python train.py --n_mels=64 --arch="vit" --norm="layernorm_no_bias" --momentum=0.95 --nesterov=true --grad_clip=0.5 --steps=4500 --lr_schedule="wsd" --weight_decay=0.1
Rows from block 3, named by matrix and row number. Rows with one number belong to one attention dimension. Each number is 128 + 24 x the weight over the matrix's rms, rounded and kept within 0 to 255. All counts start at 0. Numbers have three digits each.
# v: attention query, key and value (stacked) (model.blocks.3.attn.qkv.weight, 768x256, the v third), inputs 128-255
# proj: attention output (model.blocks.3.attn.proj.weight, 256x256, transposed), outputs 128-255
v.194:151124109133117149104111155123156116149113131140114131099107147131153102098149135168128092156118130109118153149118130081138121146100115134126121136143155140126169096107127117135160130150143102149098147113138080126137139147121144134103117112119133106170138106144111161128097133154110118121145135141119160128094137148112155071157138081111154135138119102118120061095138155087126174066127
proj.194:139099162128130144166137140100122133095165157127103103157131103142109077134104124138132160139167135138136086107185162154110129138125147098117099094129114092124111133143126111116099148097106134142160118160153140111117103141166099138093144098123127115106100135137100049127134151175141145178099147125152118097124143106128155147124082143112111134148107186116140175135132117112115083184134
v.195:109118144153093186173139089125125131116136163127151135134180138130190123149120133106143153151175123132153158103158121119145130134065096140167107148154155113107134144111153098118096128093118109092099144085140115120152139086098122098138154157123140084147117119133097115136127145176123170172124139155164107113119121117188176158128161115144119134107143138127148078151103123106123075115113
proj.195:130114085166139120090163087113130066126144128125154113157088134142068140191125160118167104107121166103165145068144146144087108130088160108143178117152113103151118090154114130158140115089132172160123080121111132147143102153133112181150134129164156124097095140117128149165133154160122168161127090133102155122128100147121128146108129174092159090157110147156153157121145143112096090141177
v.196:142164149126133132115164091116117101127127153100150106051150118136092149135122119164154150108130115151168115122133093135125136151095135132128090138142151111134165146097142168158133179131149179109138112142173100127090158130136134149131132090079137113155133123127132151136104106145115144121149106139145112122170087100098144128116169147088125137130135131080150124098134138144113116151135
proj.196:116109110118119137153093136157073151157103112110134142166102127181133095163144099121164123176126095108136150115170088111101139127174103114112146122145116140099118134130128112094128093114148112144127217087130116122126096108144115104111117158165091123116097112124120103128174180118127116133111136121081140138131177141133110118177091118112103135108102082114160142120116155087146115113115
v.197:181097147147153116113105148171142114093100164127155109130103166073109137052097104138091121142117106140107191094136116137120167108115105119157146152124126137148131118122151141123129111141121138112083085129140129087122134166157138139095079148109130161113141145109153136116091139128171123137129156113129150117134160106146097145106085105099114122140127123140104121077128131142102086135153
proj.197:114134132088092106129120116129104108137130080110140089094140089109127156096164127140105162117138117115111089122103145129128069141147136165086122131079120151150109087104144111137116124087147141120175117099115129136148148115107103110131132088150146149120131130121133140181139140136117161123099119161113117089146082157153142096154131137143110143119146103138110113175125134132143161141125
v.198:140091134098103128124124096134140111144144126142095175140117074124111139145164148089097146170147137119146103106123126180119129122116145131126130131126139147166129141124135105148108083149142124116125102101137150137141126139144170142104123104117134104105143142120103140130120128171134123118156121161160129139125116103139093090130102137115092136154120120147104158123156106152105124118141
proj.198:161129146172112124120106121165127144138138140137186100115114142115151130119119129136127102096104108139135141125141126091133108117121096134135112098106115143124097165145080135134135155125135088157122152135156083104125112105109095131151130138145117110146148124164153153149129120116147110070135117130127111136150096134115125136113164098139158138110129116144131111167133153136134122111111
v.199:100127089101150147127125111124160131129104127159116129110157125137108154152108135126147147120140089138120145136127141146129113124117115103135127150143098145091133123136118130138178158121150103166132140126158163120137105162105119137166118106119132116158114100124134121117084124198131113071149104115137141121146153120116127152124119132093129161157116112130112124131179115093138121124164
proj.199:093112135122116081128133122108125095116138140097126109145134154114138105146142173158094109141111144113135163083158163108103133113162128126105082145156123106138144155167159129148117123125115136109136128145127120124070098107149106117101133145165079120106125110159087090149122118135110126157123148112078150130130128156122151153126104168140144133123139151124105124139080129129093140155135
v.200:147130113167130107059129160156116104119154134082159127136136137129087100109176133109134127150131161173116113130142186156083128108138142158160153166164174087146108129115083155115133123090173139178051123114125108102177111101129136147097145088124126131137108149147124106160124172126122092141140150166113159096103092138111142123170041113099169126147097105184164108121135121171125160151098
proj.200:140104116097096191174082088156130147153105123131087061134111085151102118098124141128130110163123145119145148125135130120179111114100145143088077060107099138173161098096110103146078163148121133133176135136081161197098134131133096180146143173111120157103121114103185124093131084106161170134133136126121084091134184130143112096109174110118118089119115128113118124177120096141127104118096
v.201:109102141153127097158125159137132151144134123115104121131127109163097134093134108115090114120125131122167101089112107136135106176159117125104144103142127127145113143139145111135133143168109130131149107106140156146105159145116145110123138080135140150112155142120152110101146138102122111149095093146113110145125140132116124157126094137121152111130127124120168127133126109136121192117132
proj.201:151123136096141155111136142108119133099129106172136138125133145166142137140143114135129120109151104163115126156139115133145145108102132153136119157132130129128155096097104109161114137124100117108136166112093114104143143168122149133106122205115147139122132147088085131136109140128137108153155102075153093106092120112124116153154137124122103133097118147145130095114114146151131119113089
v.202:137109115120144095109162133156150112098108127145153120105116140120118145118100109159175116167131141139144150116152154169141118125091140134149159129124118114100134152155165166096140111156123125136109157177151099125100110127141104123097150129124104119167130150113099085154111128124114120121148118132092164114182133163151149110141109138108134179106121102134119105128135127137174146127168
proj.202:149113162090077105190114131102158127121136122105120167127104117117141132192142124153131132100131106123095139106073125081131089159166118117110093123111112164112142111104155142157129127131115120151081176112141117108156128152145152099120119123129128095132082103140098102127139105162129122114112101139162111136096131155106142167133128120166102120180131123153097093143122118113113124117116
v.203:086159098087138141135123145115148075169098116161128132153124160145155137154113155142154151163099086137153128163141074102116136111158136134122120114151130125107086111119129104143148138130108126125211176132124120114114133123163157098115134121111104144160125135112124103127150141161111142108127164141155130122115113123118143117133110140159084131092165117146114130135141114149126125158118
proj.203:104135145133135142174136132141117115088111131102100136170139114146115132157168140122128122147154135086124156118159187171083172134126128106134129159091126121109147141155169161094132116116169124109133135153163111097123106155148124142091111120152163129086084117157128122143116080144125129120122140106151120155119145121129120169154126118126145128143104122122095110118154158112118135117124
v.204:128121169155114052108134165133136167142114118139122146131118105119066127139104098108133098111113120126098112145157152065116146163117138130097119094137085135161106135121137137114125159129140111140197116105127196148145087141121146136164170087120159148103100124160171118138166155159141117145125108140079148152144086105177105165101135066172092169105183167111163164123129120092083079120140
proj.204:122146123117121168122079110102136156108113178121097143124176159109080129069114157144142130135139159114131126195103125124140180145098076173156140141135119125070139122109136131081156087130117186125132118127104112126100130120142107127145123154110178122131135144162110127152100132084166143105151148114166150116105122121122099125113118064128141103120143071084103152105136175164146107132110
v.205:151133147083148140105133134138144114110132144099147154176129127133114109100139120150136152124134149126094099165159157085095138146111134134117109105108091103141136103152118147124131146102130134140108117096087109121137146105149172078089147117110094129140135118164103052119160156079118181127130129144155112152136104135133133096067088110132097139108138117134128147082088086146120163150139
proj.205:091132165147141156145123148140143131177097095111133156135125096107149151153125115124148119121096109093114142113072135171122133152144155106133152117130141101084111158093108144122137125102139104086126118125123162156149114141132153136139126140142135161120122134173150114133123109119121144102101124100114097108102126130064120140148119128127128131102153098169160092154158158110163101125106
v.206:119116113091134111138150101120153154158130156126076121155092106161112155110138157129078132106100084141120114167153121144133138147139128161129148130138083140158149121170136107138157098103111123083111207118105140137132113087149138115103121104122127111152146119085140138129151128184132163134097099102157114111115128130128111137098107128156089129130145139133118117119151117156145129147166
proj.206:117111128129152107112145146118121095118122139126149111140160111149143149144151145116107122157126085146146109096123131148119161122089107125143120103124121159089152143123111105138094110170098124144119111126185103139129138131094100183137123158106093130125131132144096079099080122154152128122156171112147099144098142151088151129146104107128122100111071143132137132152102129138143155064122
v.207:131143140155131104141136119152138127154150139162115174127125139131116135143130069127130126138147126122136154107119111152121132115143171129118119117127194110135127101125156110156141140141117120135086070127095116110137150082155138112128113101121159187099091134168126114107129110098113109102138128071116146125148128161146167126166113183180134102124116103104116132117089151112113116140097
proj.207:141131121110103163137090067111119113076125116088149069131124137123157136085102153119163145143120144154128120155145125140137115050125126155140137127121094138147095109125108116165098144146138135146137147131113130165123162124075166173161109149155144109112133149135138160148123086153128168152119107143085148090133123138151088106140170112108146168121151136091138099133133131148111136151121
v.208:128098157148134099124114126144142117131145119123164107139128132122075135134124139134092101111095127154155135106107184090106132155115147096145172116159104110124079159128095111122116116167116110116065177129108159123182133127122114140119146105112123124116122125147152136152111110126106110126134162099127130102070138119208118126165117153170134131131089126145087116133119169177133118152097
proj.208:125169104111148150141122138112093107112160141149125078084125139121149121103134145114161109177141134173111117130083128147149129167105120156137108129130129170149121113158111082180099140135135155097174089095117155156062131156120121194163147117082141112117134175130083111139128139136120146131126125139144140143124159160118110121088124094118145105158140116142151172128150092122125097128130
v.209:163139130146144125098103153141114133109174145105106095163119148097161160108118091099132167110057157141143108148173096177137154147145135101162134131117145144147186131151152164121069113127111147095128094125120136162105099131152140136146106112133142149113113136122088122206137102080173099147088108054123113158171165161140145140145122161143150145160110172142117126170078111135160134099107
proj.209:094133136137118107156109127136142115154076092117136081091126118108100087148114136141064089126151104106116137115076141094180095130168117163096108137116105144110147104120136103142152080163060129182138134104092127143145188141142126137118122136120137115109160126100136125091145142121122164192137104155132168135109117146152089095119129122135156123147120128147181115083120124159139124114134
v.210:157121113179150145075130141156143139115126110155142110111137128107122079103126122127075149131126113136091150155125092171090163132091118132133141153142164129142139102100149159125122095164144139109087092194147087113145132155114154140124123140113122127140139142129138163134108125186126101102164125114179146154132092117124137114153128099118154134139143099105110093112141129142145123106163
proj.210:121113081147116126161105079139117136150121149103136109155135173114134137144120127155169135155117164116131124116127155115148104107120101103137106104078135112144120157157112074147131111111133125132146159163129117179103148110132125126137123126131136182126045141141122141167150154123141140130099135165106140117171172149107096130101119164126108143120158115100155154166087113145140104162128
v.211:112122122115099163128133116113164108118140148183100138136118153142112145131153124187140114081117140106129110134136165141107124110120115134119161100088137084103135131145106131140161141085106137111149134122098107124134120088100096118128143159142147131191124104148115153126114156171147166141115147123153127169099105140128200110125118118088117122086135129127133150107130114105149102140142
proj.211:144114134115151093160119128115107128078130115149166159183163120161162154165077116113133144127150131152105142119139118122072137127093170101136115093143128114104126155126146097127151107156102119132076115105168132126159119168112117131117142096127152066098112155177124115115095099126152120123134126106178132144129128118158116184116122120123096105142131128163118130160118153097125118123107
v.212:127162129104132166127125120083085088197113150172157123111101124087138161093118145138129141129122159097151152119090136146156101137106138113144104154133133127090121141116156112167106111134118132169126151140183179090140148138132104139138123137120078075113108092107094135083170151123157102087148130149138126133130188139134174099168145098076165132157142110145138099138138137098106162164172
proj.212:160130119147138109115146137177152129084109126133125124151121122152094043192157139132105162087150155153115151134171096084106117117143092104113176141132151069163094134128084143096121126102159156098109124167108069116090149144150157120093119117122107161128129147129138095169106105142113105152100143151126105101181162094121170151123146189155128126129105153162104134122073101167111154160123
v.213:126107130178101136104141194154123154123173116127132129145141140121123125129148117096136129152109140130073110100196134101087089145111112160139125098137162150154191095122119132122115163105130128154160142113123120098153077144081157115094100130123111119134139123117114142106133165084135158161124108144135072083132096042125145121148158120164123183103086133096104133174084126112133144105148
proj.213:140126141106123188116110069138150098145107136110132162161139093138102111117113173136113100097100113101142110169116164138131183102122180144154164133145138104168129132089112130140131141104124159165150094182139067114106142117116157098125124146146107181110113158175167167128161115133161094133127138130143124170113113163117139122119099161072124064100110155148142163090149126112143093136144
v.214:104134102088145097094119161134074150164094134158076142143110127143146130102138130101115172131178115100141126149121142180168106082149133115165134146135115138120161115156151105127138114110100101113129140190104125099111129105147134129130093111164129142112152130129131118116134122125111121138117116144153160124126122153094107134117081122114113129117145131141097118103148084133135075176147
proj.214:156131134142113082148130107112134193127137141107148150160083125123158164134144123089133122107100117116126129107165123132079091114152130130083138128093131105095143140146142143130121102125122146150088122123162120127177124139125134116161139126122168157134127094121100127106090127151108119128154129112077078112114136150130118156107129118130117124130112139117104104184105123161125179062140
v.215:138110096148104160103115168109142116142172136148105109130080155129156135106134156112122116126109153123109154107104111114113151106129106111144132123107123145108152147110112145097148145115111133154120111150138110147161125108104112124063149141143141127140127111115115120108115127182115149118123115151138155131086082138139101146149111111106104121100120174113133127129162087098135122144150
proj.215:110132137124110097147156086138143172109106112127100141122126140127114162135097150144131163099178151105135110134160157141135120151116146107123134125129119106136146162092106114114104131125124137146128114155160177091099129117136131114153121118110119135109117133108146167136126144149148122139141138124181138127151114108114137126093182136161133129172142137133132096135095143130133137089130
v.216:129163134095109126142131147123144163127111133167111207139133127119123131139133154134138133140127115119112146172127161082121125102136158136110117115125124097082085129144152109122165157103140085131114140119138132123113112123125113068141124112130138118129091083182132120096103113158091169101156103116116146164136139147131119125166158130131060127144141112131139147099164146125133084121136
proj.216:085035154136103126121128128142156148114114122088116134140130127086116103111139105119149163137132102079098195144108111138095133143099143125125148123138132120138094127148104154152126140130130171101165134165146125125126086094119131177126134109163114108136131098166138132191094130162135155120123176108125112115118146138155138120140112113140122135167126120107099101159119113130099138136144
v.217:131122140166128088095154163142104112132116100143094110152147117172138167114116098164107143137088123155093112161151094145103155148129134084142184149132123180111154149135122127132146147121150141086148076106133109121130155133114167175122117137128154163104155168127154133156115126139141157126162115110139160119114086105142096179107114146126093123124117134128150125079155078105130092139156
proj.217:121118157111112095141103117156113138144093122081165146103113137145104141113120131131139147137118106095164068148084128155152107127116152170141079124081154169122179077109137079126097158153119116187126166118116135140110119103106117099139126133127135142124124161076126150129104139128124156103110175088132093128133107145134083151118094106156096111086117128085142152172095160124130108111124
v.218:110122104137131162119090125089130118181161136137080121177118156155139122131123147146121103113111150124137143108127120160177160134157130093131143108101120102152142130113090105125154131114148137154133108095094123128118113135120148144152147134130136144114055124155141116116153089142155155151123146106146154083064148110167117159145117147107107113182126121160135118130102116123140076136101
proj.218:119152186117116078155134128109147148102126080118125100128147086111139120081164169123132151158126129126125112136144155144108149087127133127138099145110123079158113105110141121155092152073138143132154075147090146129164131127113121144161137087116130106089177118094148125131091114115153162151122141153137138156134139120117156122111145112119140136139107166076155149105113144099134157131108
v.219:142145115139125153165066128146122127124135124206103116141124156128116145117101169108143107107104109084086120069145117090097118094127142093118117130155133096140110107144106128144110121098120111144145127092127111118127149123124150135159121136166177140092124110160106135136178115105125153086127145138119158141095099123171110124153081137165116121136099130142085146084129162134109135152120
proj.219:137144159111146102143129094094110190143127138140136139127138158092156130119134102116148136148116170145149102169145149153103124110100131178161152130152115143172117135119131126126150131115145110126147094124120152121120130137131158145114118127128092138151143144169136147108097088101109117132116102134134125120158118086120144138137174073104124140108141116129153128132120083111163129123130
v.220:108105091093152159149094139132137137128115116146157134177096125117129155142152148104117120149172102112122141132121118135169120137149122096140142130088089116147164115159115130130084158114146132154087144111105148092121096108122159114141074139140159100105146130142123126103137153086119150155130111155142127127076147107138137150087144148164108113155128131103128134146160125164133126138111
proj.220:121136113129141111084142172113115138146099112135170143114147107088164095121119124093110138118088153122126118081123137144135149153152163145160092114174151129109091119125101173177129089088118088100123144118129130130134142162089086115129186124110108108157171077125123134122121151143124125111140141088128143123110127124094130137115098097102127142150143135161176124112123122168114109144088
v.221:116140130110101132130116142132148132177109102088135157109093114145083131118077096144110154179145172147126173175129187152128156121138176149142142092115111087123107103116168135131177123164107163134094126143119109140132152094141104083110110159123087154149121122138128114128103095136120136123108162086120109129136117130104099178142159113153107177099138113148107118081145113159108112125144
proj.221:146162128128134084158142099150089129087198118138107119121110119119167153128191112148152086118118137109135147091134126136116095143106114135096123176115164114103127141175134116167117111135137115107100141145091150173138126108117150204158142138138136127103095107113112126128112124078081132120172126132116162149132189155134142089159130136151123144139144075117130143173134133162151080122111
v.222:093121146099109144133127147140118146150157133138128150150105114160138120188143094131116169136123121119122154146132153159098155128099148072121148105130117144088152139171117105106146146088161128141083156140154149121121119167092134139135123075090114071151100150140069125175100101121095172101188146155141095128142144098141127165152115140095142118174088154156096100098157115128128093140131
proj.222:147134148159150096147166111125127119125137105141142135142101168131125113122154120135135180099095058159135162097058142097182063161094145133125066150162142146128127153128132115136150127129110100109131146128134130172085077124119070144135131129153102149139160100148154139103122130117098118112079140121077134124139157130085126160143069137151084105154151149144124135137100124078125142167135
v.223:111148160103129135160107096097124160160140157133064132115108163126126110127120147156127136098114139148122097111091121123132133118149116116131146156149077130132144116103101143139112123134122143167165179136168186121127178152126096136144130152123147113142143139150118144104163134105132153126152120121131145110103160132144109149072155120094124109140122147133160171133147125146128142185128
proj.223:154149106109098105093150154127132131117090085128151144133157133132146118130093103136121148177175124164101155139196065119116148146138091152118133130123102099116101151119141124048138093086140150092125127111098123131132095134135131068100100146075084139160143140062144147150138120131131085080143131107176136129129113101113143094117142126134120145161169133144102135118091136135125165147121
v.224:137113159139171153104115121146098145153165154092111080134119141113142156113143137155160101152117103133125124106121110152088099099140130129130120128120122120115117121106105118161124120126115115090111102128104097112105114130122141188109109199141115119125155113123082147134144126124160056119118151159156194111123117106130118158113165135077123148131120137133126146134083141091109129155106
proj.224:110131112153099107152130128162141157098131085140159145115191129104118113152118081128090117118151115129113123153112131143123126170129143145126095138114110170142159137124119148148104185133104125165094119124136165146156105168140126126121149167138103124136135141154136121088140131090128174121121154127093133148093135133125133147144131112136141115131123125101136104137135121114117171107135
v.225:103126133113125073112134068128130107121130110084133120140123149150127092134135137119080136152134139143112121134112151128093110121167093140113099103113146111120141137168141129080129155157104129105127084140136178112125142124123110160075125098116188139171097104166148095148138105115152113160105149112146082108102155175140123147142123134144103119160128114146152132126114156161131095109126
proj.225:119118102075138121172133163133100096072103084147186149129099151117130168135102174100176099143090104112121123137172105106138131122128105128109128112123113146124118117120136137166144166093150135155127147113083094147138107130135152084119119106134083101166132138083120127145129139177115123100166111134132144139167102136081113128144145119114097132115158135124091120122110148126163168111153
v.226:126151111079069083125168158128082133119094159114122133121137108099144168161099093141163146150129089098168108127099116121130137128126116134164140162128115108117128086127102142165145124118131108137105158178117128125112133164089115083181103106140079111179150110074122158095131129149114138080107138109141141172151054105047148079142111132146137114090156122098101154115149132112123154129092
proj.226:129119173130126127102072126143189144153121135128121083123081138142121091138186141159128130079116148156100164196143089130164150120147153104137124136122116110065137141121083144140108105141115146124125115141143132130131085118158147178095136129100154126102101149178128135142068072075166154180116160125126081137111131135179151107105125165114125084100077156122193209133119095151108089118148
v.227:122088147101134131124136109078162098149144141102132139116124102154124204138186174083138098119090147186165136132125173161186148103138094148129081165106142129150098121112133096105132124131140089115149115125117132134104138095152137154115110162132144150105098080144144096134164146082142145120060123130101096139077097113134130052120120140185071129116113143136149138140142160196115061126144
proj.227:142137137140097124130120105140141135153112117146104158175092154114124120110091115123156171116139127065149081150151130114067135099137119118104119141136126120106144121083111130163175179077090077158185126126110111066132131143130124132165128119146127179131125082107097105141148144129111135138114077106110123118156133142096165130163158130118129196132127117114146098116068140085159157138187
v.228:109145152086090129125086104144139170149125150111131141097144131172114149105185115098135138118140134179097121122135138055185126108151122098099127142115074137143079134140093075192117112176150112166063201118139095165119112151170139127140144129122149124099153145151119129117152113146128101102169142119112105135144122148163106145113131091070114142113119128082158124131085105120121088174147
proj.228:142109103182097208145148181116133124116145113130096112130130139123125125139148119169133150096146156075135157079032144185136099117103155175150131034153118095080166141187108113118132117121125149117163110147147123135146149133124122158106139163109149162122060123145166079085105057124123155101112088132173121098116162138124134119107125113152143071158146133144100108165148143178078127148127
v.229:118114147102091126136089109123132127130166152124177123072121159152130124122103158134144104129117129108119148172108127134068170123150126154192120093099104144121140098085090101095146160093103138134168086137102141103136203141114114080113141101115179135114134143076185071133144158122137136122103093056116145155116183129122148096153132160134157114136117132091118114147122165154133161097129
proj.229:142093122136151151115126146086133125116115143125134178165133087102121131152096119088135144119097127132111141126186093100160097108141129125127128137091130189163098067082130137119165151101147115136153142129145129127135061119127138107118083147135110167135161106095097125160104113163089172153146129112157062101151072131116106124110128133131057130122163130100159103099167137080168103182104
v.230:123111122166149139079134143130137135113132143119131121110129134126109138102102150112118148157137142131123146150159085082126134140158120102149098170118154127180124094141125122116127098147120084134092176148162092070119183157143137113130111140119103099121108123101120087148103113093162144091142151108116155156110190125097159127191138125148143116148130146114159089093134118110141150115124
proj.230:167162124113161106154088100108091086090106107102134137077130096111150098135105136115117137081121181118131105116082137120134099117147106164135126144169136125117140131132100121127133087109120199127111133153150163174082086106131068112121135107128166148101132156119153143092173124159137156103123112150117081131116098086117119099133128134116120138132097145148123134141124177127143169162133
v.231:184052139129145166090125108103119187134145153150114164112162145075115130098127138161127113099159133127078106104126098077088137159152153106149144135102136117111140107156081141137134159125139117128124126122134112119166132142179153081123142077122135160107164145154109128096158121100154107129114169154115136097116086109091182109150137133144083132121073165123139165107130118133189119161143
proj.231:108137117165122090098151094123086143156156105119174148142151129163108137120101114113129133164119143168148162111136157182121079121117146148143166157179141130131134124115101135163138131137121146096109118102112189077146103112104101194142127177146136103128136133150170096133136141151128137095123114106139116130113173186143115134132088107085121142148129075144112124095145166086069107126100
v.232:126113158119151111136137109138121141123122103109105089092150125135179088116150156157090184131118103151124121132141097127130131117164124120134117174139135083096150136121126125118101135142117112118094144134134159091106108165129128124114086125142136129157143153073131147166166111111126106133133137165169128117143144105083086126105133124097153159148111112150141081128106135149100144136125
proj.232:133120126136139128143135119150139130097110123157157104144133092117104152142110089117114136123110153096111144114141144140127096127084126100143124124134117129145089154175074157142155117151166119149140140103091112158130142152097067112103122150109158155118103184136131119094092159116178140103115106126125125149096137093128134142157128145130127072133082118142113176106132131138089130118120
v.233:120102114101143126162121165118130157156112156145109129134107095148111163097112099114087116149115099147114149154131089099111165131115132160122143176109131149161157125122117118116107130114113104145113110160101114140116138151141123117065185121138136139069112150127120149139161147121135120122132126180125148152151170119129155175126138105091148117137136133112168066165120172143127123124107
proj.233:168155168101133131118119115122115161113143099101141148108162186098134109124140123125100135109104158135186094098100169121163105109109102090152125127130092140118118147144176118165123139154149114136141131106155125126123138102129085174147126129112123207127128125113153126115129105159145159133127110137106144164132121160103124124122102112144124136095083163111070165144128107108074117122143
v.234:138099173138121103102131132107072113136150124130123136094145133136133147088119126102089114115136138117125116111113136127104114124155141115115152116141130121120086120156134170130149128150100142111134128112150119123139137089125102146111131108156111126131096112112137131100152092111114114125132131146128136101112108083114152121173178155098109112123160109094116129127126132095121114106122
proj.234:121104118136096164135143144143154135103126114144136097144098129070124116101112112133148122128124156177117117121164123117184145162086128146106153128128104160175169131112092103085123146157143106143126120090108155169134100144106156134169155188108132125097133144137106135153093124145126122125123136092134105114119143149123124102116097141161148137114131102114141133160138120188129108158125
v.235:098139058126097158116120141094111162129101109179132143116134113149098182135088155087131129152106088138148094133167141168095148108192065175116137102088105142156131138167120152121138142105084108127143170163089117153157151097142152125141143117105169151051083136138143103130105103116094122090163138117113136173126083141172113050152158129151145150148081129110132072162157143148157209106098
proj.235:165102155114119137089123085161134119120160133108121153116066132095169124114133150165163116125143125128145152175157107126135155126116096069130144172156164090099142116126165102123158120134160121140140124107138154087152171153169112140157096148158112117091135103125076170136171092153131098180111087128121131126123113145084115122170090133088124160094105129087134134114133095080101094143175
v.236:111121103161153141166115115137141140153167132138142084121115125152126105096078119121114092146157139135122147144122125150123136146146126085126095089128130145119116110162098106136111183093144123132099139148088134133132160113132132140141150163089143132096129151139107115146091073135135145148145122160087113123085149121170164134132116163109119136111120124094147138122101137126099110133173
proj.236:147147144109120126136122124181134088095128107143120155122156118106138142142178124144152162100127127147135115124138091108166139098121119130115126126123129096122125119159159167131150150139108148109159123101122139109137119107137151144123146107160133163149142088139139134106168129137090102089129114134145115127153107162081103137133148111127148108132147145088130146124108115119146166102068
v.237:162147092111126163112113209148107099064131149095108137145110114130120147130119107115132163150097163087165107141108105135105110103115149148158166172132135173147128113176115167141078058134146152131170140120134104147094094156116117076161137126147080153149098192120160112083105099140146151106128135107111137139153115143136141090121143124153177132102180146097111119138165133137190107148122
proj.237:116106134131121121162130124158145136194148118141106127082169123157067120061154157140141108126150117121138114171114156165152141132159162120133133130136092120128145146104121126097095141111111160120107108150135087131107079135120121151142128110107150079110089085130140175149095072111086149123188152146125141113100147096121122142129112118088123123110110138096137140158161104137178178110165
v.238:209111147156151097140182085137142130144143132117161150114117107105122089107131159131153119173124114146168154092122167153112109141106102091115151115110109099123093129087100178137154165135102117168083132105142154138145095121143127127157140156134098141142133088157100153104107101119158119153117090121161090094137094143107131157141167127160081127130137102120100114138111128091117063128131
proj.238:085141140112104109134083154125131143096139082116128139120099175099150133154173085119140125072103118114140127173157136133151153100152153113148115137125128142102114125131145101155127177141124115140122106088157168103100136157127133121115143127141174151136123129109119112123119140144107120092080145149149156148107154140159106119122142166132114093101124177122138085153096136179121155112135
v.239:143117162100133156108132169145148144129178149113129117110126123105169100081194129124123084144141129183068150175099150132139096154132110120119096142164128106119085162145123115161072118138154138125116120122135105118108094155141138183114122171114151143123131087155100138110120077148184135179115165143124089050147136114138127122131171117158110101104124122185168114104121128115136083144154
proj.239:107167085126068139182152129128116102089096078169140097142167137165110164113098132180091118129139131086137133110154136143124139135147156137130151080120113129177160090116145154163166149147110098144167114168094086104168111156096126117096175161128118098175103119155148126150139158144115123121148138137110160173090175155069128166125134096109137100177119131112067114135127101120160176120107
v.240:148111180104132128125118114123124082100162122155150141161140101152123125053128104150188144113102112141096150105120155135119095177102158160121192141153096159149122115130136154118171154165124163165111149144177073094127113096153115109098108170163112156192150175127128143135105120132150129080103129161145160135146135118090134157193142143122136132119150111074171115149173123098128076157142
proj.240:092117101112138120152107143150091175146137133098120134100132151156127138114129118089100165121131132142189107130105147152113120148153146074146109117085119140156154123131115132155119088110109130117141109102071147149097146167132103177142103096105124146131119141141169098125145165185126159137139124134134154154133137161138093088134151105147123119126109123140126132168131121143121135121145
v.241:171095183121099107099143148095092131118126150145108141127142137121180154160108150119129124173120139115147171121153149155124109103110127133140163154080131092129124088123116124133135119078097109174145153123150133146091080123164137142117164116113138147128158127157149103095139121170124109114136115135170114115115117105146130124148091167097153101137116101120090099134110094095147160132121
proj.241:086127072175156118151136100116146140112151086150105106107156135084108160164137089160137102086123145106107123145140125140121147111155138137116138140105157143118085133133126156179120133158118180099118109112124150109147110151100092129110130126127115107111059131125131148124126094133123152145143124100115141104171138129165169119075118165081105112147109118099113169143164132130115103111103
v.242:120111155119130153171102155124144136112178151111147111144129124105100116163133109113162143164102144126058171124113099050110141133113149114183143164100112118157080161114132037155098092119160159108130147135132119140099100152110149142074149096183130131153157158147104154097155109136168078132117168181127130078120139120120127174137122118105125066154159167145139149117115134130165147175128
proj.242:162133081075144130179189090104147146171125054121115147116165106181118153086105148113076102136136122105157095126173151104174103124106136204133152121149128179133165076133108171144083173144087134124121091136147151144158148126138106134135153214057163132150144153144131096101125111119102167092174132139094085138170157118148129130114110122149123098133161098119090137116156137162136152110148
v.243:150095086158112168142123168145136125120123118161116115120124126113128134082125137118128154114155066156129133125138142132126151140083128119123160184128139139144125160107173130100148145165106127157176155136159119109187129135158155119162170113134082111128109148127159110111098133134083114157128120104138148144144112094084120145125149086104165071127102105126094153167150096118120125165131
proj.243:122159121083144128108104099092105109150116126116083142089139098106081104112122121132094118156098138110102107122154146115124114106145122125140094113114138154114109100085113074147127097169145155195130092160139108095092134120110086146104120104116143166102168114120151175156123142129175130125137125149124118156114161092168123126061152128143084100127164139127156109142109144154145104115147
v.244:144122118129074059115144137138116114114119091152154124105160119136142151131100087159074113095176086101136095106130127135114132085090120136101143143095092126121080160160144114116117125130162113111180099182148131107174179126157110121156132094142166148113125092146139167130088156165136109151147116122135116107153133139137142085124132153168125151129115126116101120121174112133173142118158
proj.244:108091140119172161121107135077132115175122145142110167123097133135134094096122195102155134094121131163124171121147116110139145157153095100144091036103132127105138127111140093146122144117128133063135112104061132165128141085108159124126121124135111088116173117106128079208112123134118166170131145123064107094140120152131164117160121154147096104108155136094128180106109119149130112186119
v.245:066133135109107182087073143128141155136131117138108095149126103129131152088101158142134162149129111211155091200152094132175127071108075138110142144120139171086133136133123052149088111140142134123132137151117175142111106137164205098147159144138142136053172201117140127171118096144134146108144120194154117103103145146156152146097098120061145182114073197146120100155105140173058155172160
proj.245:141128113161183142150173124150150134146132122124150087131167129132122122155150057125143086145151093093136124070130195089062157152141135119177125128176118078185119094122106131128172110105148135118184131109117101127119134151087108098162129112106085165152108109128161113097134133110119096178119101164163166103169141124109155169131152093151157056157147126106101096141147152084112133156077